{"arch": "unet", "model": "image super-resolution model", "dataset": "photos of plants, animals and fungi (iNaturalist)", "train_examples": 77898, "image_size": 32, "crop_scale_min": 1, "horizontal_flip": false, "translate": 0.06, "color_jitter": 0.2, "task": "super_resolution", "loss": "charbonnier", "scale": 4, "norm": "batchnorm", "hidden_act": "gelu", "widths": [64, 128, 256, 256], "blocks_per_level": 2, "block": "basic", "attention": false, "upsampling": "pixel_shuffle", "init": "trunc_normal_002", "residual_init": "none", "optimizer": "normuon", "muon_scale": "match_rms_adamw", "learning_rate": 0.0027, "momentum": 0.9, "nesterov": false, "orthogonalizer": "polar_express", "adamw_lr_other_params": 0.0015, "max_steps": 12100, "batch_size": 128, "epochs": 19.9, "lr_schedule": "cosine", "final_lr_fraction": 0.05, "warmup_steps": 1210, "weight_decay": 0.2, "adamw_weight_decay_other_params": 0.05}
Rows from block 11 of a small image super-resolution model, named by matrix and row number. Rows with one number belong to one channel. Each number is 500 + 40 x the weight over its row's rms, rounded and kept within 0 to 999. All counts start at 0. Numbers have three digits each.
Before each channel's rows are labels from the 100 images, of 14976, where the channel reaches its highest value: "top examples" is what is common among them; "peak at" is the part of the image that holds the peak. Only what is clearly more common there than usual is listed. The data: photos of plants, animals and fungi (iNaturalist).
# convs0: first 3x3 conv (model.decb.1.1.convs.0.weight, 128x128x3x3, each kernel summed), inputs 86-127
# convs1: second 3x3 conv (model.decb.1.1.convs.1.weight, 128x128x3x3, transposed, each kernel summed), outputs 86-127

top examples: phylum Chordata; class Aves; order Passeriformes
peak at: middle right; bottom right
convs0.87:494438531532500468507431433539527505496512426488445426517535502439494511507539476410395559581519472550536560436491460444502505
convs1.87:523527472552491549521534511527468527482510496563504548474502468492531553494491439424499513438495457551475505539526544522568514

top examples: order Charadriiformes
peak at: bottom right
convs0.65:547575480461509490491449498535497525518435559512474442505546458430531509422514435537485443484564483598503521555524478449495469
convs1.65:543428498431502553504527538544482466513487472511502502555559463504524439505524490476526504508496536444471496497566510490502488

top examples: phylum Chordata; class Aves
peak at: bottom right
convs0.125:452449422495447490491498493481453515373561490513531501543466517483443507448523509521493569505534433489474464483497472540521413
convs1.125:502441552510524539552481432395475499574568494410519544458465514531504454479506491494454512514502564465506472549462520460514528

top examples: order Passeriformes
peak at: middle right
convs0.109:537520510464583558544515472481512520463546501525528472481555537514480468390481520487496457493469485464485474484518467516521511
convs1.109:429431522510472522467487486494507520490511507455442497558513523474550527525580478520501587528526509593565511487506528545442544

top examples: class Aves
peak at: bottom right
convs0.111:518476463508515565443440558538497515504451426514494409481543484479477541510528440500463464484499482508469484543508523436517562
convs1.111:441484494491529403582568487559488523527513496468453501460449440584456523513488451526547482495473487584538509498556523479528584

top examples: order Passeriformes
peak at: bottom right
convs0.89:477497479541575550470437497518439471436466512510449436531492526455533510471508505515479478591497445490434572502499450596523551
convs1.89:587545514486508451628496522482557530493554526502496514508436527481557463509481477507456446454420518499520494506501524476544469

top examples: order Passeriformes
peak at: bottom left
convs0.99:483477441491506471484445535454387545487455557488494474491425472491510497417483511508525493504464501496510481484496576541472551
convs1.99:568493430476556489463482542553495482507529449525486477530452574513514502509503521483479541531512527432491455578593551486442523

top examples: order Charadriiformes
peak at: bottom right
convs0.26:520526511503491403457497481575516556440548414509488474517499541472490536483434477555495473494599493441411505580483486454543531
convs1.26:472500528405501516499507403459517486454557484515483537516495503441425572412579491506540495547487577511558581509480448528508463

top examples: order Charadriiformes
peak at: bottom right
convs0.73:501517449508577499496496476524533558509460546513435466440563484445526486504480542519539481539627437475501589486471552412519492
convs1.73:455494473436496507502505467479548449444502542453505432469401487470403459519450486538485455533413507532450441464522492476470468

top examples: phylum Chordata; class Aves
peak at: bottom right
convs0.36:470459496504499530478421509500468478425493471453447457521486540446472520512488529524482496501515519463531520451476485476459517
convs1.36:487486468465562481548530469497479448531499439494472523401508415521495440532468497536481523468518584469466511506478542479532438

top examples: class Aves
peak at: bottom right
convs0.68:455435450534455473557472569538459504431524526450560537503458506448490476490559510511477480452527510529550452513498431604442487
convs1.68:511519547482561459457464475516457505468542543533461523510485525512508564506521404438575480513551501520441529476530490441559526

top examples: class Aves
peak at: bottom right
convs0.88:548457488551460512423435480550507507525586427535432476492487490427535518544566519470465545494499525499501512516515456428406520
convs1.88:537498468517523458518498573493464524513473510538526505529490528481489550468449449454534468527453463606480496512475454528559488