config = dict(
    model='image super-resolution model',
    dataset='photos of plants, animals and fungi (iNaturalist)',
    image_size=32,
    color_jitter=0.2,
    task='super_resolution',
    norm='batchnorm',
    attention=False,
    upsampling='pixel_shuffle',
    muon_scale='match_rms_adamw',
    momentum=0.9,
    nesterov=False,
    final_lr_fraction=0.05,
    adamw_weight_decay_other_params=0.05,
)
Rows from block 10 of a small image super-resolution model, named by matrix and row number. Each number is 128 + 32 x the weight over its row's rms, rounded and kept within 0 to 255. All counts start at 0.
After each channel's rows are labels from the 100 images, of 14976, where the channel reaches its highest value: "patch colour" is the nearest of a few named colours to the mean colour under the peak. Only what is clearly more common there than usual is listed. The data: photos of plants, animals and fungi (iNaturalist).
# convs0: first 3x3 conv (model.decb.1.0.convs.0.weight, 128x256x3x3, each kernel summed), inputs 172-255

convs0.75 [102 137  77  91 109 114 107  98 119  98 200 120 129 122 133 106 112 109 116  87 145 130 143 119 106 138 140 137 172  99 115 100 110 135  73 146 103 135 109  63 152 152 134 104 108 138 141 135 130 168 152 125  79  90 123 131 142 153  78 125 166  87 146  79 173 100 113 141 101 124  94 161 101 172 129 125 102 137  84 115 134 138 127 143]
patch colour: white

convs0.108 [145 157 141 115 139  58 132 147  94 126 110 109 136 138 142 101 148 122 134 128 154  88  91 119 100 135 112 109 198  97 131 116 126 150  89 167  88 148 155 125  89 154 151 156  39 162 131 107  42 155 108 114 205 100 101  95  65 112 116 134 114 111 117 174 111  89 158 136 106 167 102 173 108 146  97 136 108 119 135 127  99 118  67 120]
patch colour: black

convs0.115 [179 100 125  65 124  64 145 169 105 144 130 109 108 118 126 119 130 103  69 195 103 150  42 130 107  73 151 102  34 133  74 112  80 125 215 115 107  83  96 154 106 102 172 137 122 110 122 129  57 142  84 121 189  94 118  94 160 120 158  84 146 117 139 145 172 138 105  96 128  90 136 162 122 116 112 152 132  92 114 202 100  31 103  95]
patch colour: brown

convs0.116 [121 156 125  80 151  82 113  97  61 110 114 135 131 172 130 181 196 136  94  55 106 165  79 106 108 136  82 157  88 126 101  92 125 117  72 140 126 133 136 163 153 131 135 117 102 133 104 116  77 134 148 132 102 128 147 100  81 123 178  97 123 157 135 160 113 134 146  74 146 136 115 115  90 129 104  97 190 122 135 137 108  97  98  98]
patch colour: cyan

convs0.33 [ 96  67 140 200  75 104  86  78  98 150 153 111 190 189 115  98  85 111  93 178  55 101 184  71  94  70 102  98  91 122 122 132 117 130 165 143 132 165 127 131  62 103 109 132 153 120 113  61 217 134  83 153 141 129 157 109 101  99 164  94 120 101 110 134 143 105 124 126 154  75  87 204 145  83 100 125 116 146 124 108 121  93  28 125]
patch colour: black

convs0.70 [ 91 126 134 121 115 164 174 122 105 161 129 190 100 116 147  89 127  97 118  95  41 129 162 130 152 184 106 131 142 183 200 102  59 140  94 112 105  70  65 108  81 138  78 118 113 135 153 120 108 116  67 142 120 125 145 159 129  98  95  99 136 133 114 137 108  60 107  56 148 182 177 129 137 108 121  92  74 113 166  78 100 120 146 137]
patch colour: cyan

convs0.0 [124 107 140 108 116 189 112 127 121 150 116 113 126 137  79 102 141 133  74 141  91 140 104 139 142  83 112 129  28 164 149  88 149 135  92 165 101 128 125 132 150 107 189 176 152 143  77 117 126  83 104 115 135  91 163  91 143 197 119 121  47 108 112 144 134 171 101 136 163 104 126 196 109 154 163 121 140 115 196 108 128  80  80 111]
patch colour: pink

convs0.28 [126 131 168 149  90 143 131 185 104 148 106 143 137 132 131 126 106 137 114 126  98 141 111 144 117 145 118 134  86 175 122 135  63 107 123 134 149  74  97 167 169 162  93 120  46 130 135 106 100 107 101 141 100  65 115 140  84 125 117 124 201 140 154 137  99  71 184 103 188 152 121 117 146 134 152 106 155 116 111 146 125 124 121 164]
patch colour: white

convs0.111 [133 151  93 113 187 113 144 112 149 119  87  87 147 142  96 203 124 144 117  65 144 122  85 126  78 156  64 150 152 106 134 138  87 143  96 105  67 127  70 161 148  88 181 113 137  80 193 105 115 116 162 161 119 111  82 159  92 168 145 141 146 133  85 105 146  84 170  34 136 107 106  92 123 129  69  74 122 104 110 114 147 152  57 108]
patch colour: black

convs0.10 [105 147 148 136 145 105 116 106 124 144 161 134 189  98 157 175 144  92  84 136 177 178 121 122 181 104 108 188  90 131 121 129 164 139 118 128 148 123 182 115 128  90 101 133 117 129 128 134  60 108 116 143 118 118  93 128 155  75 121 107 193 137 134 128 144 111 106 131 132 150 167 120 136 157 114  96 164 106  68 107  97 128  92 164]
patch colour: black

convs0.18 [121 123 129 120 101 217 120  96 104  79 146 140  87 157 131 146 150  67 165 141  92 161 120  82 113  80 161 113 156 119 137  95 120 102 106 112 164 140 138 108  98 153 135  98 184 113 124 120 140 130 145 103 131 107 101 120 118 128 154 149 159 177 121 127 102  84 119 163 122 102 153 152 125 129 142 119 148 165 167 152 201  96 146 152]
patch colour: white

convs0.43 [121 107 129 124 116 124 120 113 116 126 128 138 131 130 119 131 133 123 105 130 133 131 130 112 125 142  94 120 120 133 115 149 128 119 152 135 124 138 132 108 143 133 131 117 113 118 140 121 110 138 149 117 149 120 134 135 136 135 118 116 122 130 119 126 117 139 129 124 126 128 114 131 128 112 125 133 127 111 127 113 124 137 148 113]
patch colour: grey

convs0.123 [130 110 114 108 112  65  94 147  95 135 150  96 127 136 156  86 162 114  78 141  92 108 122 120 100 111 116 119  97 117 176 119 140 151 206 106 133 142 201 104 140  90 132  83 100 105 139 133  91 169 104  91 116  96 123 112 133 132 133 136 117  96  57 118 128 139 135 143 151 130 116 149 163 112  82  81 150  90 158 191 154 142 108 134]
patch colour: pink

convs0.20 [ 88 137 141  77 179 137  84 141 131 116 111 120 168 155 155 141 117 123 114 195 143 112 152 146 187 123  95 119 100 102 137 141  99 134 138 126 155 100 182 115  95 116 118 168 159 108  87 138 136 140  50  97 104 123 134 117 171 107 131 133 134 106 162  27  78  53 142 180  96 119  88 160  97 124  99 174 126  90 160 101 137 176 168 163]
patch colour: black