Rows from block 10 of a small image super-resolution model, named by matrix and row number. Rows with one number belong to one channel. Each number is 128 + 32 x the weight over its row's rms, rounded and kept within 0 to 255. All counts start at 0. Numbers have three digits each.
Before each channel's rows are labels from the 100 images, of 14976, where the channel reaches its highest value: "place" is the part of the image that holds the peak. Only what is clearly more common there than usual is listed. The data: photos of plants, animals and fungi (iNaturalist). In brackets: how many of the 100, against the usual share in percent.
# convs0: first 3x3 conv (model.decb.1.0.convs.0.weight, 128x256x3x3, each kernel summed), inputs 0-85
# convs1: second 3x3 conv (model.decb.1.0.convs.1.weight, 128x128x3x3, transposed, each kernel summed), outputs 0-127

place: bottom centre (29 vs 11.7)
convs0.3:061108126127065109143152064111147098102116098139146191164112096153105125091112137137121146116134192122080116184059107089144154110170151127109095180189120173148105103139106155170123106132141169118120126118119111104147139154109079084075140068078136107135078131
convs1.3:090159119098132130169109117096134132194119150108141116115149109140107116127066137121095193135096196097131121102072124146166186138106102129155096064131083129116135109126091143130136111137068155103127117080114181094126124056113172115165152127092163119133137137081136102142136127128113031083117134073105187155120134176056147175167164128175174146120095155140077105197092094094106147084135

place: middle right (32 vs 11.7)
convs0.97:101132127084154121059132082086100106132135120136166126088106067103108161074101072079045136155102173142091134137115129053056102190135102255145117160135100168133121093148147125092124118142118146149078123092118083209094153152152112108109117176138096193124105062
convs1.97:158162129119105129140152089089141088192157065133123113181156105110095116144146108095147214129091104198083157047144104143154083132092125113066152056158075097102126134131153159176150134085144129154109111105103082127114145142106123148178144179077144116129195078178125115111090142085117080129158108180073121110120099154152176119105105133103110093134149124139170138066103137131142093135163

place: middle right (29 vs 11.7)
convs0.12:135150098117189075143121114096177127065112081113167121092112134104086149163170147117134104161089117100088143171126159106088111153135143193130173144187124143148118120117136175180101183111187166072137150053071141124131145142120145087103158120127122193157127169
convs1.12:130138099141123140116136138125093159073145122173139157109129116141141079123077114125168113136136091124117142135079135114089130102120090081113191124113129113130152079090152125171110099018121053080075161091041097115104136099127173126083092089168121109123192179132128137133122061178126098110197101154122161098108130094109069112097128094129132149117159140163161141123074147120157076109070

place: bottom right (33 vs 9.8)
convs0.119:034130099077107069119126098133146125182154091113167126157157090161169161115067114105207127082118167206124134139124147124138161074112142091106199152105125090145193151123110195137067139174096087123123076137166096095121148139070145118099145101112151062157139111
convs1.119:117114174153110138126151142072117173140068146150118091136163101119087173115138160134149130111123186095092112122058137122060172149112089104142157167126140148164087154126093162101146094155112086103081139089156133169160103115147068114060133157155154181164099140168118085129041099167143174104074126191146122141112105159086112142173170095129114128181145143105123088164078183093123129084130

place: bottom right (41 vs 9.8)
convs0.126:088147135115066115133119121130136162156166141159110124195114079165191167135101140155157151094121137185137083120155114107192132064121107089101189172137170115164172155154098123149085095178178147135175145182147070124118166143117155130144128124101176085091076107
convs1.126:135150179156104183120125099131069143133149066140130141067177135179125113109066157093138104103254111099114204110122102132104158049096149122094114173131120151123152150208132114116153133184073128136139163151128142133111128071158097113100107082133119088143127162088123154109086143131088112089131113113146107151160118146154092133135142108088130143124116178118160144193077111128062109125133

place: centre (35 vs 14.1)
convs0.90:119153154147113130106153139134146103130162125165175142103141077108071112144156155112112176171136075119112135139110163085126082126130157084101186162166171113170162118111139122107125142119162130047162176161141125073120132160109093098121144087103153059117128119
convs1.90:113109101131153150124116119108105102176119160168077189067156180158102123086163105104097125181148203126138119150064125094146128137118107109058162134092122118086153152119108117114166118156141161115112116094116150120126141246143126124128113107099115112122087113159102115084140215128117125130080135149186134151155086060092134133085129127131165150163172107137112117112150106094149071076047

place: top centre (44 vs 11.7)
convs0.76:120162119178123091078201131162116131223143064106147119116119099162143099124135096074092084177105163133106127102101160218098139131130123111094116151120157051092107139152148138100140165097109129117120128098125089065116146102113089115166188126127073107172056097
convs1.76:087145097162160158149131108125131137168130104081176073159144133144154159158123150104168154144127143155113115109069127138128183123169117116120145100125143097158076112091145195131113146092073119079153158089110166090149091129186093141099123104135136180122109152070120112181122143136131120124117079107104233161042104181144205151147185139135132139087183087140080131106157088168120144100135

place: top centre (37 vs 11.7)
convs0.44:134042142088117133114135165083106098096155127118082103109164167104134120097126100189074098146154156077123150082165140138143099125100124127111088126147220134127096114149161102123114110104099166079069121148100108143143152168174064174180015223158134135125196157
convs1.44:086162163134159109135117117091158135138125065081141094111188080123110139151074110160148147133190091142060161121090133177125159187147147175140119126107164109169149103094137112167165094157104093049081107154146163157153132175132050117092225085118144116136156083126133090102135140132100136092172124140114141112127091141111155152139076077178093053111095116135112147124107104110158160125138

place: middle right (34 vs 11.7)
convs0.71:130085079152113107092089104101152094078127097139085116055174144084125173126140082062172100103111129087108129120117133113047115155151169154158120149069149106115134121151104113108129128128084120098083107100135070109113117179159092161079171121146101191109089153
convs1.71:141134197182089134131088138168078074098098082116181169199185095126076152102149148170105128133097170142106113155076131104191106085104120118112150112123080081112135160191098111154149166099088080124096101117148089135114135159115123101097135185172138069166132119162149139129114156192099115114155131137093123069105174152130115122098121170052115115192113138099088121130132125151170140095134

place: bottom right (29 vs 9.8)
convs0.121:173141158096102128114152132141164132108136099112146133213148126098077069117123149127107164154130073123127100094094132114199161124162081049065129134083104146126148161097114099089097125149119148208129125142101021166150111129164064182177113083104055093137078121
convs1.121:174113153109111081098100086093107082143139157156108145089098140130156140161082090061105141113094107104142099137133105134172076140153091113145109110126169091036182138125190062164122109093125087100081097151155115143109081067107157174106114089130069117131120134116086106115127115142113093135191108212089127112136145102079146154135164134125113151085158082129141153103132063135137119106053

place: centre (34 vs 14.1)
convs0.2:078152113128137136113079133124109122162127053053129090108118137172124127095148095153172069133117153166125137140174106126117104103103137187117183128136134167144136090160137186136058218105144118121144104072164108183116178083071165126084153130107168173122067157
convs1.2:117136148140140113217069093100132153143127072118184147105105145161140092119165139170082097188110184203127113097179070132110164136143123129167123108132110090124143100134178111127135135141115167145120104192116130096145106153153141086135149173122120103085154164124155070114175093120114087136098126115145130163116136205164184097052106173147134131106109113108057110076079110160104120166173

place: top centre (31 vs 11.7)
convs0.74:093115145161138120147167109126085100147138142088140112151157110133153145169157167161114119143102192157141147166190160108140108154108193079139120122164144121117111148108142148193122127118163181142137111140116126151158113127057104137136131094130133124139092120
convs1.74:097118106167081146106146136130144111112146163064158101126120157071165125090121116149114114089130083098124106147081145119101085092062143087166117110122138069117088152093107075155095082086139056092165136143165141088189098153089142121115109106146099073145131160121117134166112166102127145130080110070229132162168136113120067124140088197126088096102116129094078118079104136092145148100150

place: middle right (32 vs 11.7); bottom right (31 vs 9.8)
convs0.69:140111113135122163096122138087114055118151162082149131046163141088115087135142116084075110124080137126146107093075159102062093142120202140143111109140172086173100134128107179137146141125112181122107107129164111162142158121146146071081127110143078106165117137
convs1.69:127109120125122156063091109156184041121121113122106135139116125137069125102185086116090098080092081118085165127171112068185162049112124154095141102146144132170144136105190139108143162149100096163111100160086122132128169138124149097108137101151114118136138135165157063157169158175153079122108104141148167115131150175138126094149085098050163125093157157087112119180136097130097059111169

place: middle left (31 vs 11.7)
convs0.8:128108105162132111186083189133161144057120050107182144197165157128136069083107116115098155141117091070108119149157097128182144093123153154147095120109115096094140120089121163169130164108095130150121176120126094196152127103123088110194102131129120174143104091
convs1.8:129121189107153147136161097146114110108136156170117128125100150149144149132147177118123103102129149118189105137148160099129081111119106114129093130169113058149145115123095122180142075146179104193153119071125101161057117071105120130140118216096047104115155106085104120109131102153089093155183140144075098141067110132108103136129187106117111093121103160070166166046120141098146121192161

place: bottom right (54 vs 9.8)
convs0.25:090161211061120167133166099131120145076163129176054154116175123166074122078110158118166139106126120116125143149169177120106129142159119175108095164140112109094108107166100165098123154129113166130109154145115109134096201089102082059101117125148111133120097069
convs1.25:129140074126161136176127138121139147128145098114137164162155110180144128138162153092152194106078095095080156096116150155084133113164066189147172149147141086066114185116146130136140113164129179170151089191095091113171147146079148158123135155111106067187145142095139113164131153129086171140152221149159157113144117086135168129084122168120168068105124142121134143098173148140072094147176

place: centre (49 vs 14.1)
convs0.123:147102109162150088105137058083085121156170086155135132080138129112133101157156084092130067094152119126082079126132119115063112099076212080165170155201157104133149068151065108136116169111129158094115188142115152086097140107156111127116144133113098059168099130
convs1.123:143129134165135142161108122114104163136099087158094086127140110112127154141163131141101094153135101092111133142107157111135117115117099140109133044155150122153078141183144106118113108158165103182127091139106067147198131115094163147132144170063121096158140101129192086148104131145118112115122125117094082109115083189134180140120132152096157088135115183134103093098079255144205138056148

place: bottom centre (29 vs 11.7)
convs0.101:083179151148048176165161125120086128121149142131138177160079104117147156095107093128127185063181140149131115131086130167194121108145130048106111193159135147129129122183114072120115125115154101121092173134100134109115155124089176092088136076134125128128103093
convs1.101:103148093124100107152141143115044115104131166131180170154098146187096148155096122039149136156098117135142139146187118136098088176132167078076091111106104129102151110129072122176083080165128187139115127119126097100103093143068144100158142103111097142101126137125130143159098084116094055132144110143072114104116139105098121182115052147108078107165094131178170100104098168125200136144141

place: middle left (39 vs 11.7)
convs0.93:086147146130103107141189072139049109141123128183173099134092109116127129119125186141096199171153128120099164140135129143157190113184130048139088134192137149090112130128136122122137138192139157116131155117152121100220132150139114095086093125097109113161144093
convs1.93:126143130133101116111098110134071114084107155066148173108054118117138153132076128051147100115171142148075111172129112112064070143157117142082094124127175110124147109145057092093122068139180198092129150094131112093120145147118160157157129159191045116166136145076133136136098117058040088121151112156115126090138174107149140133134096135100109120119073126154155109108128106126134157150119