Weights of a small image super-resolution model.
Model: 14.3M parameters, arch unet, activation gelu, widths [64, 128, 256, 256].
Training: 12100 steps, batches of 128.
Rows from block 5 of a small image super-resolution model, named by matrix and row number. Rows with one number belong to one channel. Each number is 500 + 25 x the weight over its row's rms, rounded and kept within 0 to 999. All counts start at 0. Numbers have three digits each.
After each channel's rows are labels from the 100 images, of 14976, where the channel reaches its highest value: "responds to" is what is common among them; "peak at" is the part of the image that holds the peak. Only what is clearly more common there than usual is listed. The data: photos of plants, animals and fungi (iNaturalist).
# convs0: first 3x3 conv (model.enc.2.1.convs.0.weight, 256x256x3x3, each kernel summed), inputs 128-255
# convs1: second 3x3 conv (model.enc.2.1.convs.1.weight, 256x256x3x3, transposed, each kernel summed), outputs 128-255

convs0.219:478517457510491490547486470489442529574482487486516483581517486513450539499483498500482492475507470505494538457460480505519529478520513516482510498519481460508520483505546487507531511477503469466467518516512567507505488481512517509449525469512509469509503486474512489489512495539512516525500514468451449489463511471530481490558536531511503470526493508519504471455498490493476535456496
convs1.219:502524548498496485549526454514491506477484484524470518541478489510462472479565516486468519480485496484517513538535493505507510501491476524489513471488473511546504474484503477504471473554513536561516502466486505479461475468491499497511508479497485506511515497496507514478504530514489467524527506464503482514482472537512531493537486500444493513540531489508498520537512528491498515477507
responds to: class: Aves; order Accipitriformes; family: Accipitridae
peak at: bottom right

convs0.152:453505492523490491508495508518498509466578528508493571467466501498492519469518506483486502555525492488472482554514505481502512523495534465487521494480459527536500457491504437519473513519470487513502492513450501482495500519481515486465486476484507480488497498462493492512467440499491476524534507502508460508501467477463538513484487502468516490487478498468460500496535521508508492509507
convs1.152:513503485501536501457513502516500516491508485483500457507496526524521500493502492483511467487491497494512509477506501447516556485479512475462491488507526465487477500500530502508475497528468522522420494539509542490466498507505488532520555514493477486511493536540506462515463445479509544505504490526529512486486530470521519488474500509474447468477480432540492494484508535490446477510510
responds to: phylum Chordata; class Aves
peak at: middle left

convs0.96:486515514508512516520531536550462480428488482484483502530516472502512492493499451506493468501505513461481539501538534478507484445495524456520518478490527479502500472463518503448489529505447505510525514463464497490480500459493507474545486501502495461513510537510468536504494481518506473478508521519495506453507517499471493537490512533495460506492459497540484481490516522489482473537523
convs1.96:512494488521482492548544517517410515567512440511491521472477483469487504477488478484495482503540482462484487467525529490493485536480549506559481450489493536503488500463493465532549520466506503517568491490464467490498456476528495478512510482534552479500505477512534509454497543488453486508509505473505501501515545546484533557496502505514484499482491510525515531512476509525518479549473
responds to: class Aves
peak at: bottom right

convs0.158:521456526446514481471489524536472483468490486491494493511537477495483501475511439523509517505518485528506501518516470512521485569489521516499507485534489511526507519528502512502484483496486529508486524484504508477453488507485508534491491469496494501494484527493517452465476481542493450504480476482495499479518484537476491508552486503513495448529441469495516531484532504500489476475481
convs1.158:521491481523498539462532503510492487502478476500527482594515493507497513485521541535452487514530499491510493460477518520512539468525525513478480508541437482508516466491479444515511488498475512513509533508486473496465487519508498463470457521522505516513496545471522513491496517496521460517555475510510497496526522544513520539516481555515531497510499500550524494522522515497474497510455
responds to: phylum Chordata; class Aves
peak at: bottom right

convs0.174:492498507483471481494468454513495522525503462500459472511510510498486498497496464497522479517484479523471517480525484457504465445450456492535480466530527488517479490453459485477502444545514518488524492520517496466470475481474520513459500462490469481469539456504448458480490488510492481505498518488451473461493458535508558521508449499484465524505492475499569510494497471453504523505485
convs1.174:513518529565517503495527533516502537505459456522496528473509540507518531533496502514470464500518478500464480524515547531535503498515500509507517480440482495506542485497490486537567498524518514482486482525481494495514478516516505456484490542515489507521501503467537559498504522494480492458528498511480530510497552507513502496542477537499504502478500524523531547512510507530515509516505
responds to: class: Aves; order Accipitriformes; family: Accipitridae
peak at: bottom right

convs0.111:520474487535519518491492502518464526472495501485438517498506491502521485539508529507506506503502491476476487504499490492471506429487409479501502510511519444511533524475508488500454467493479509490491503477462486514534520491538512471422487488493515482484517524550458492500496509519488516470513504485496520530496497481518449488485527513506539490514492493491507518470478475494505509505534
convs1.111:493541529480479468554537534493477499501440476506476471488487495499485491497509490459470441521523551469510493519531515488468455548525522522542488480488499515563536450458523511531496495519501523451516450507512514511444481520502530506515513497519503492514504487475512498470525536526505466481515524499474514512500493527474483504519489522511487455522520543529530557525493469493496490482490
responds to: class: Aves; order Accipitriformes; family: Accipitridae
peak at: bottom right

convs0.226:497545518501492507495486491439509513472495473469477495523513500494484485495530492501519501460463539510499520517493533518500426457504537479468519514525500488470537489527503450495508495515488536487500525477488521516565474460491513458470434479461483497509516539522465474481507538535522504474484480500510500482558507507519469500545502476533489533489490530474470475493489529474518523478515
convs1.226:504511534486480495511499477526464527546500488547471459560484506522491496469487505491453490483498495484481452500493478454503502495504554491524442485545446492528499445486485470470514515525495529499486536462486486514507481496493451531533509520504517524491507498529533505509534575476515492527540501473492480509526501490473560474553476469486510487503514485512514458538502519502460506497478
responds to: phylum Chordata; class Aves; order Passeriformes
peak at: bottom left

convs0.68:481486514449517472458434517443501454489461494499518521474479455467459497471495482479495511500538446498484467502494491462491483508487526503462475496519499478486497473520495496521551528524485515441499495468514486485445512508492466514512517509502513493491484479477513470489526488536482483518469436457493491492483467544527536513481492527477522458529483489531523507504537493477506473514497
convs1.68:509487445543491569528549502486544487489448545474514459544481504567478492477519480497536502527516543548530469499494479476491511491500503525475487541528491456460511502503502527492510517499494548509482506511504504468503502500533476486518513499489478505492505508524510479553455492505515525480494513547514514459470478510497506499497506516512495493472492497465498505464460546497498478481541
responds to: phylum Chordata; class Aves
peak at: top centre

convs0.135:538499507501492505537516537479476528482489495486531473531517484466489515411467520481467415517483500506500502508518452535519532439516522517496506471509495474495539501534485498530500496512534484579450452498501506493470439508484478491499503531499484510505500470442468492468466500518506522513497491513496496517503466464513541481517497448486526536523515492482516483493508517483519486512483
convs1.135:505528530536516484483566470495502480492485545516447562473519494513444546521509464516484458511525490487493494542538517503532533497529493497520481536459536505507500529475524490500552499508510513494518488482487524514434483488523495518460526479485499481522506508473498508500525498501501519511502491500506519533491530492540526534542508534471523530535502496520494502484546496510534462509505
responds to: phylum Chordata; class Aves
peak at: centre

convs0.133:473427488441505499471495450444435525501520479543464473493530522458500508509489507528509536514511493510475464502514457485472519501510473489499488476503541482534488508477480516480493465516468504474488506510485513470484509531459497500485517479454487491495496470449466519502529501491467475532457490479480571535505494490475497512504536500505488500509524486498507506523493515481474476504509
convs1.133:476570525528530543509557554507481507475502538501501541502477539486478501464536515485493473448532483496528537511530500505504490542512505494505491533468506509513529512491507491542521485488502489513471495527488477520524504472477504510461491517497459501526484515486502536493494486517527460513524508514499458516513566515488514483540558545533543521499504491546494534519472518533533537484498
responds to: phylum Chordata; class Aves
peak at: bottom right

convs0.163:463489514497461529526560528500550494475505457509483496622525496512503489508508494519480516459470481507506528506501495505496516452482474506488526436564483482508549475473510482522461525509482464498493474485488497486474463509463465469495503492515510510473496501535507497494506505525502503475453502528496483465508480534484448479563517490497498499493498506479495460494497500469482495490490
convs1.163:519498510479491508481471480477468513481492449504503492533499499521481503477529449513444474499485522481530497487575500460492552492500469481493506464556479490498496487517520497480451521505472497521513499513495490514486487500521495482507490527472483488540505527522490497500483494534494498493470467455517465521493468627510440512510487539488508522496474497478518517480532443485472559504510
responds to: class Aves; order Charadriiformes
peak at: middle right

convs0.11:499478509455556481468488453453532499481470520499454444479524501505477481470530482510490493532502516498487492481549506501498477513490471526468535515544495493528484510492500495519516479505540484497516519503478493526509527471452500502513507477534502465464478528517487448515486440515447505479485507461537528495504454533472503522483489485535489502529465475514499503535504481530514515509518
convs1.11:464520511525484499526533523517468515496533500493465509532517494522481518488491544510480554494467451515458478531489452497508512510491534531497475489487527471497459514467503508513525497538473499483490545494490485544488516524503467466480509547489524533535498457431477513490540513459514498527543450514511501512550537529515493499521494528518499506471515515528537475520503501502491480472487
responds to: phylum Chordata; class Aves
peak at: bottom right

convs0.180:508444553454522506474460452521517476492523487500467448464478492504474482512523489505504507526478468491474455477489427497430500480505493461521507498534495514539493508493497524449513509487480511432528534519492540468482498512507503484532505482528512480488493478503488451465504490546542497478500495465513525492506453463532537512488513512521474488490483476529496488482463493498502478560481
convs1.180:463542503488512531504508503523459499480517525544489502525484534519496519513506539507498498514479488521517518541552491494495481503505542508509473468467490518536533486477464520503563509537503491465503535504515485489490506521511471524485481539511485522539488517518533506501499544485521507508552507481538483503531551478511551509517496537516516489507546494545519462530513514477499487454525
responds to: class Aves; order Passeriformes
peak at: bottom right; bottom centre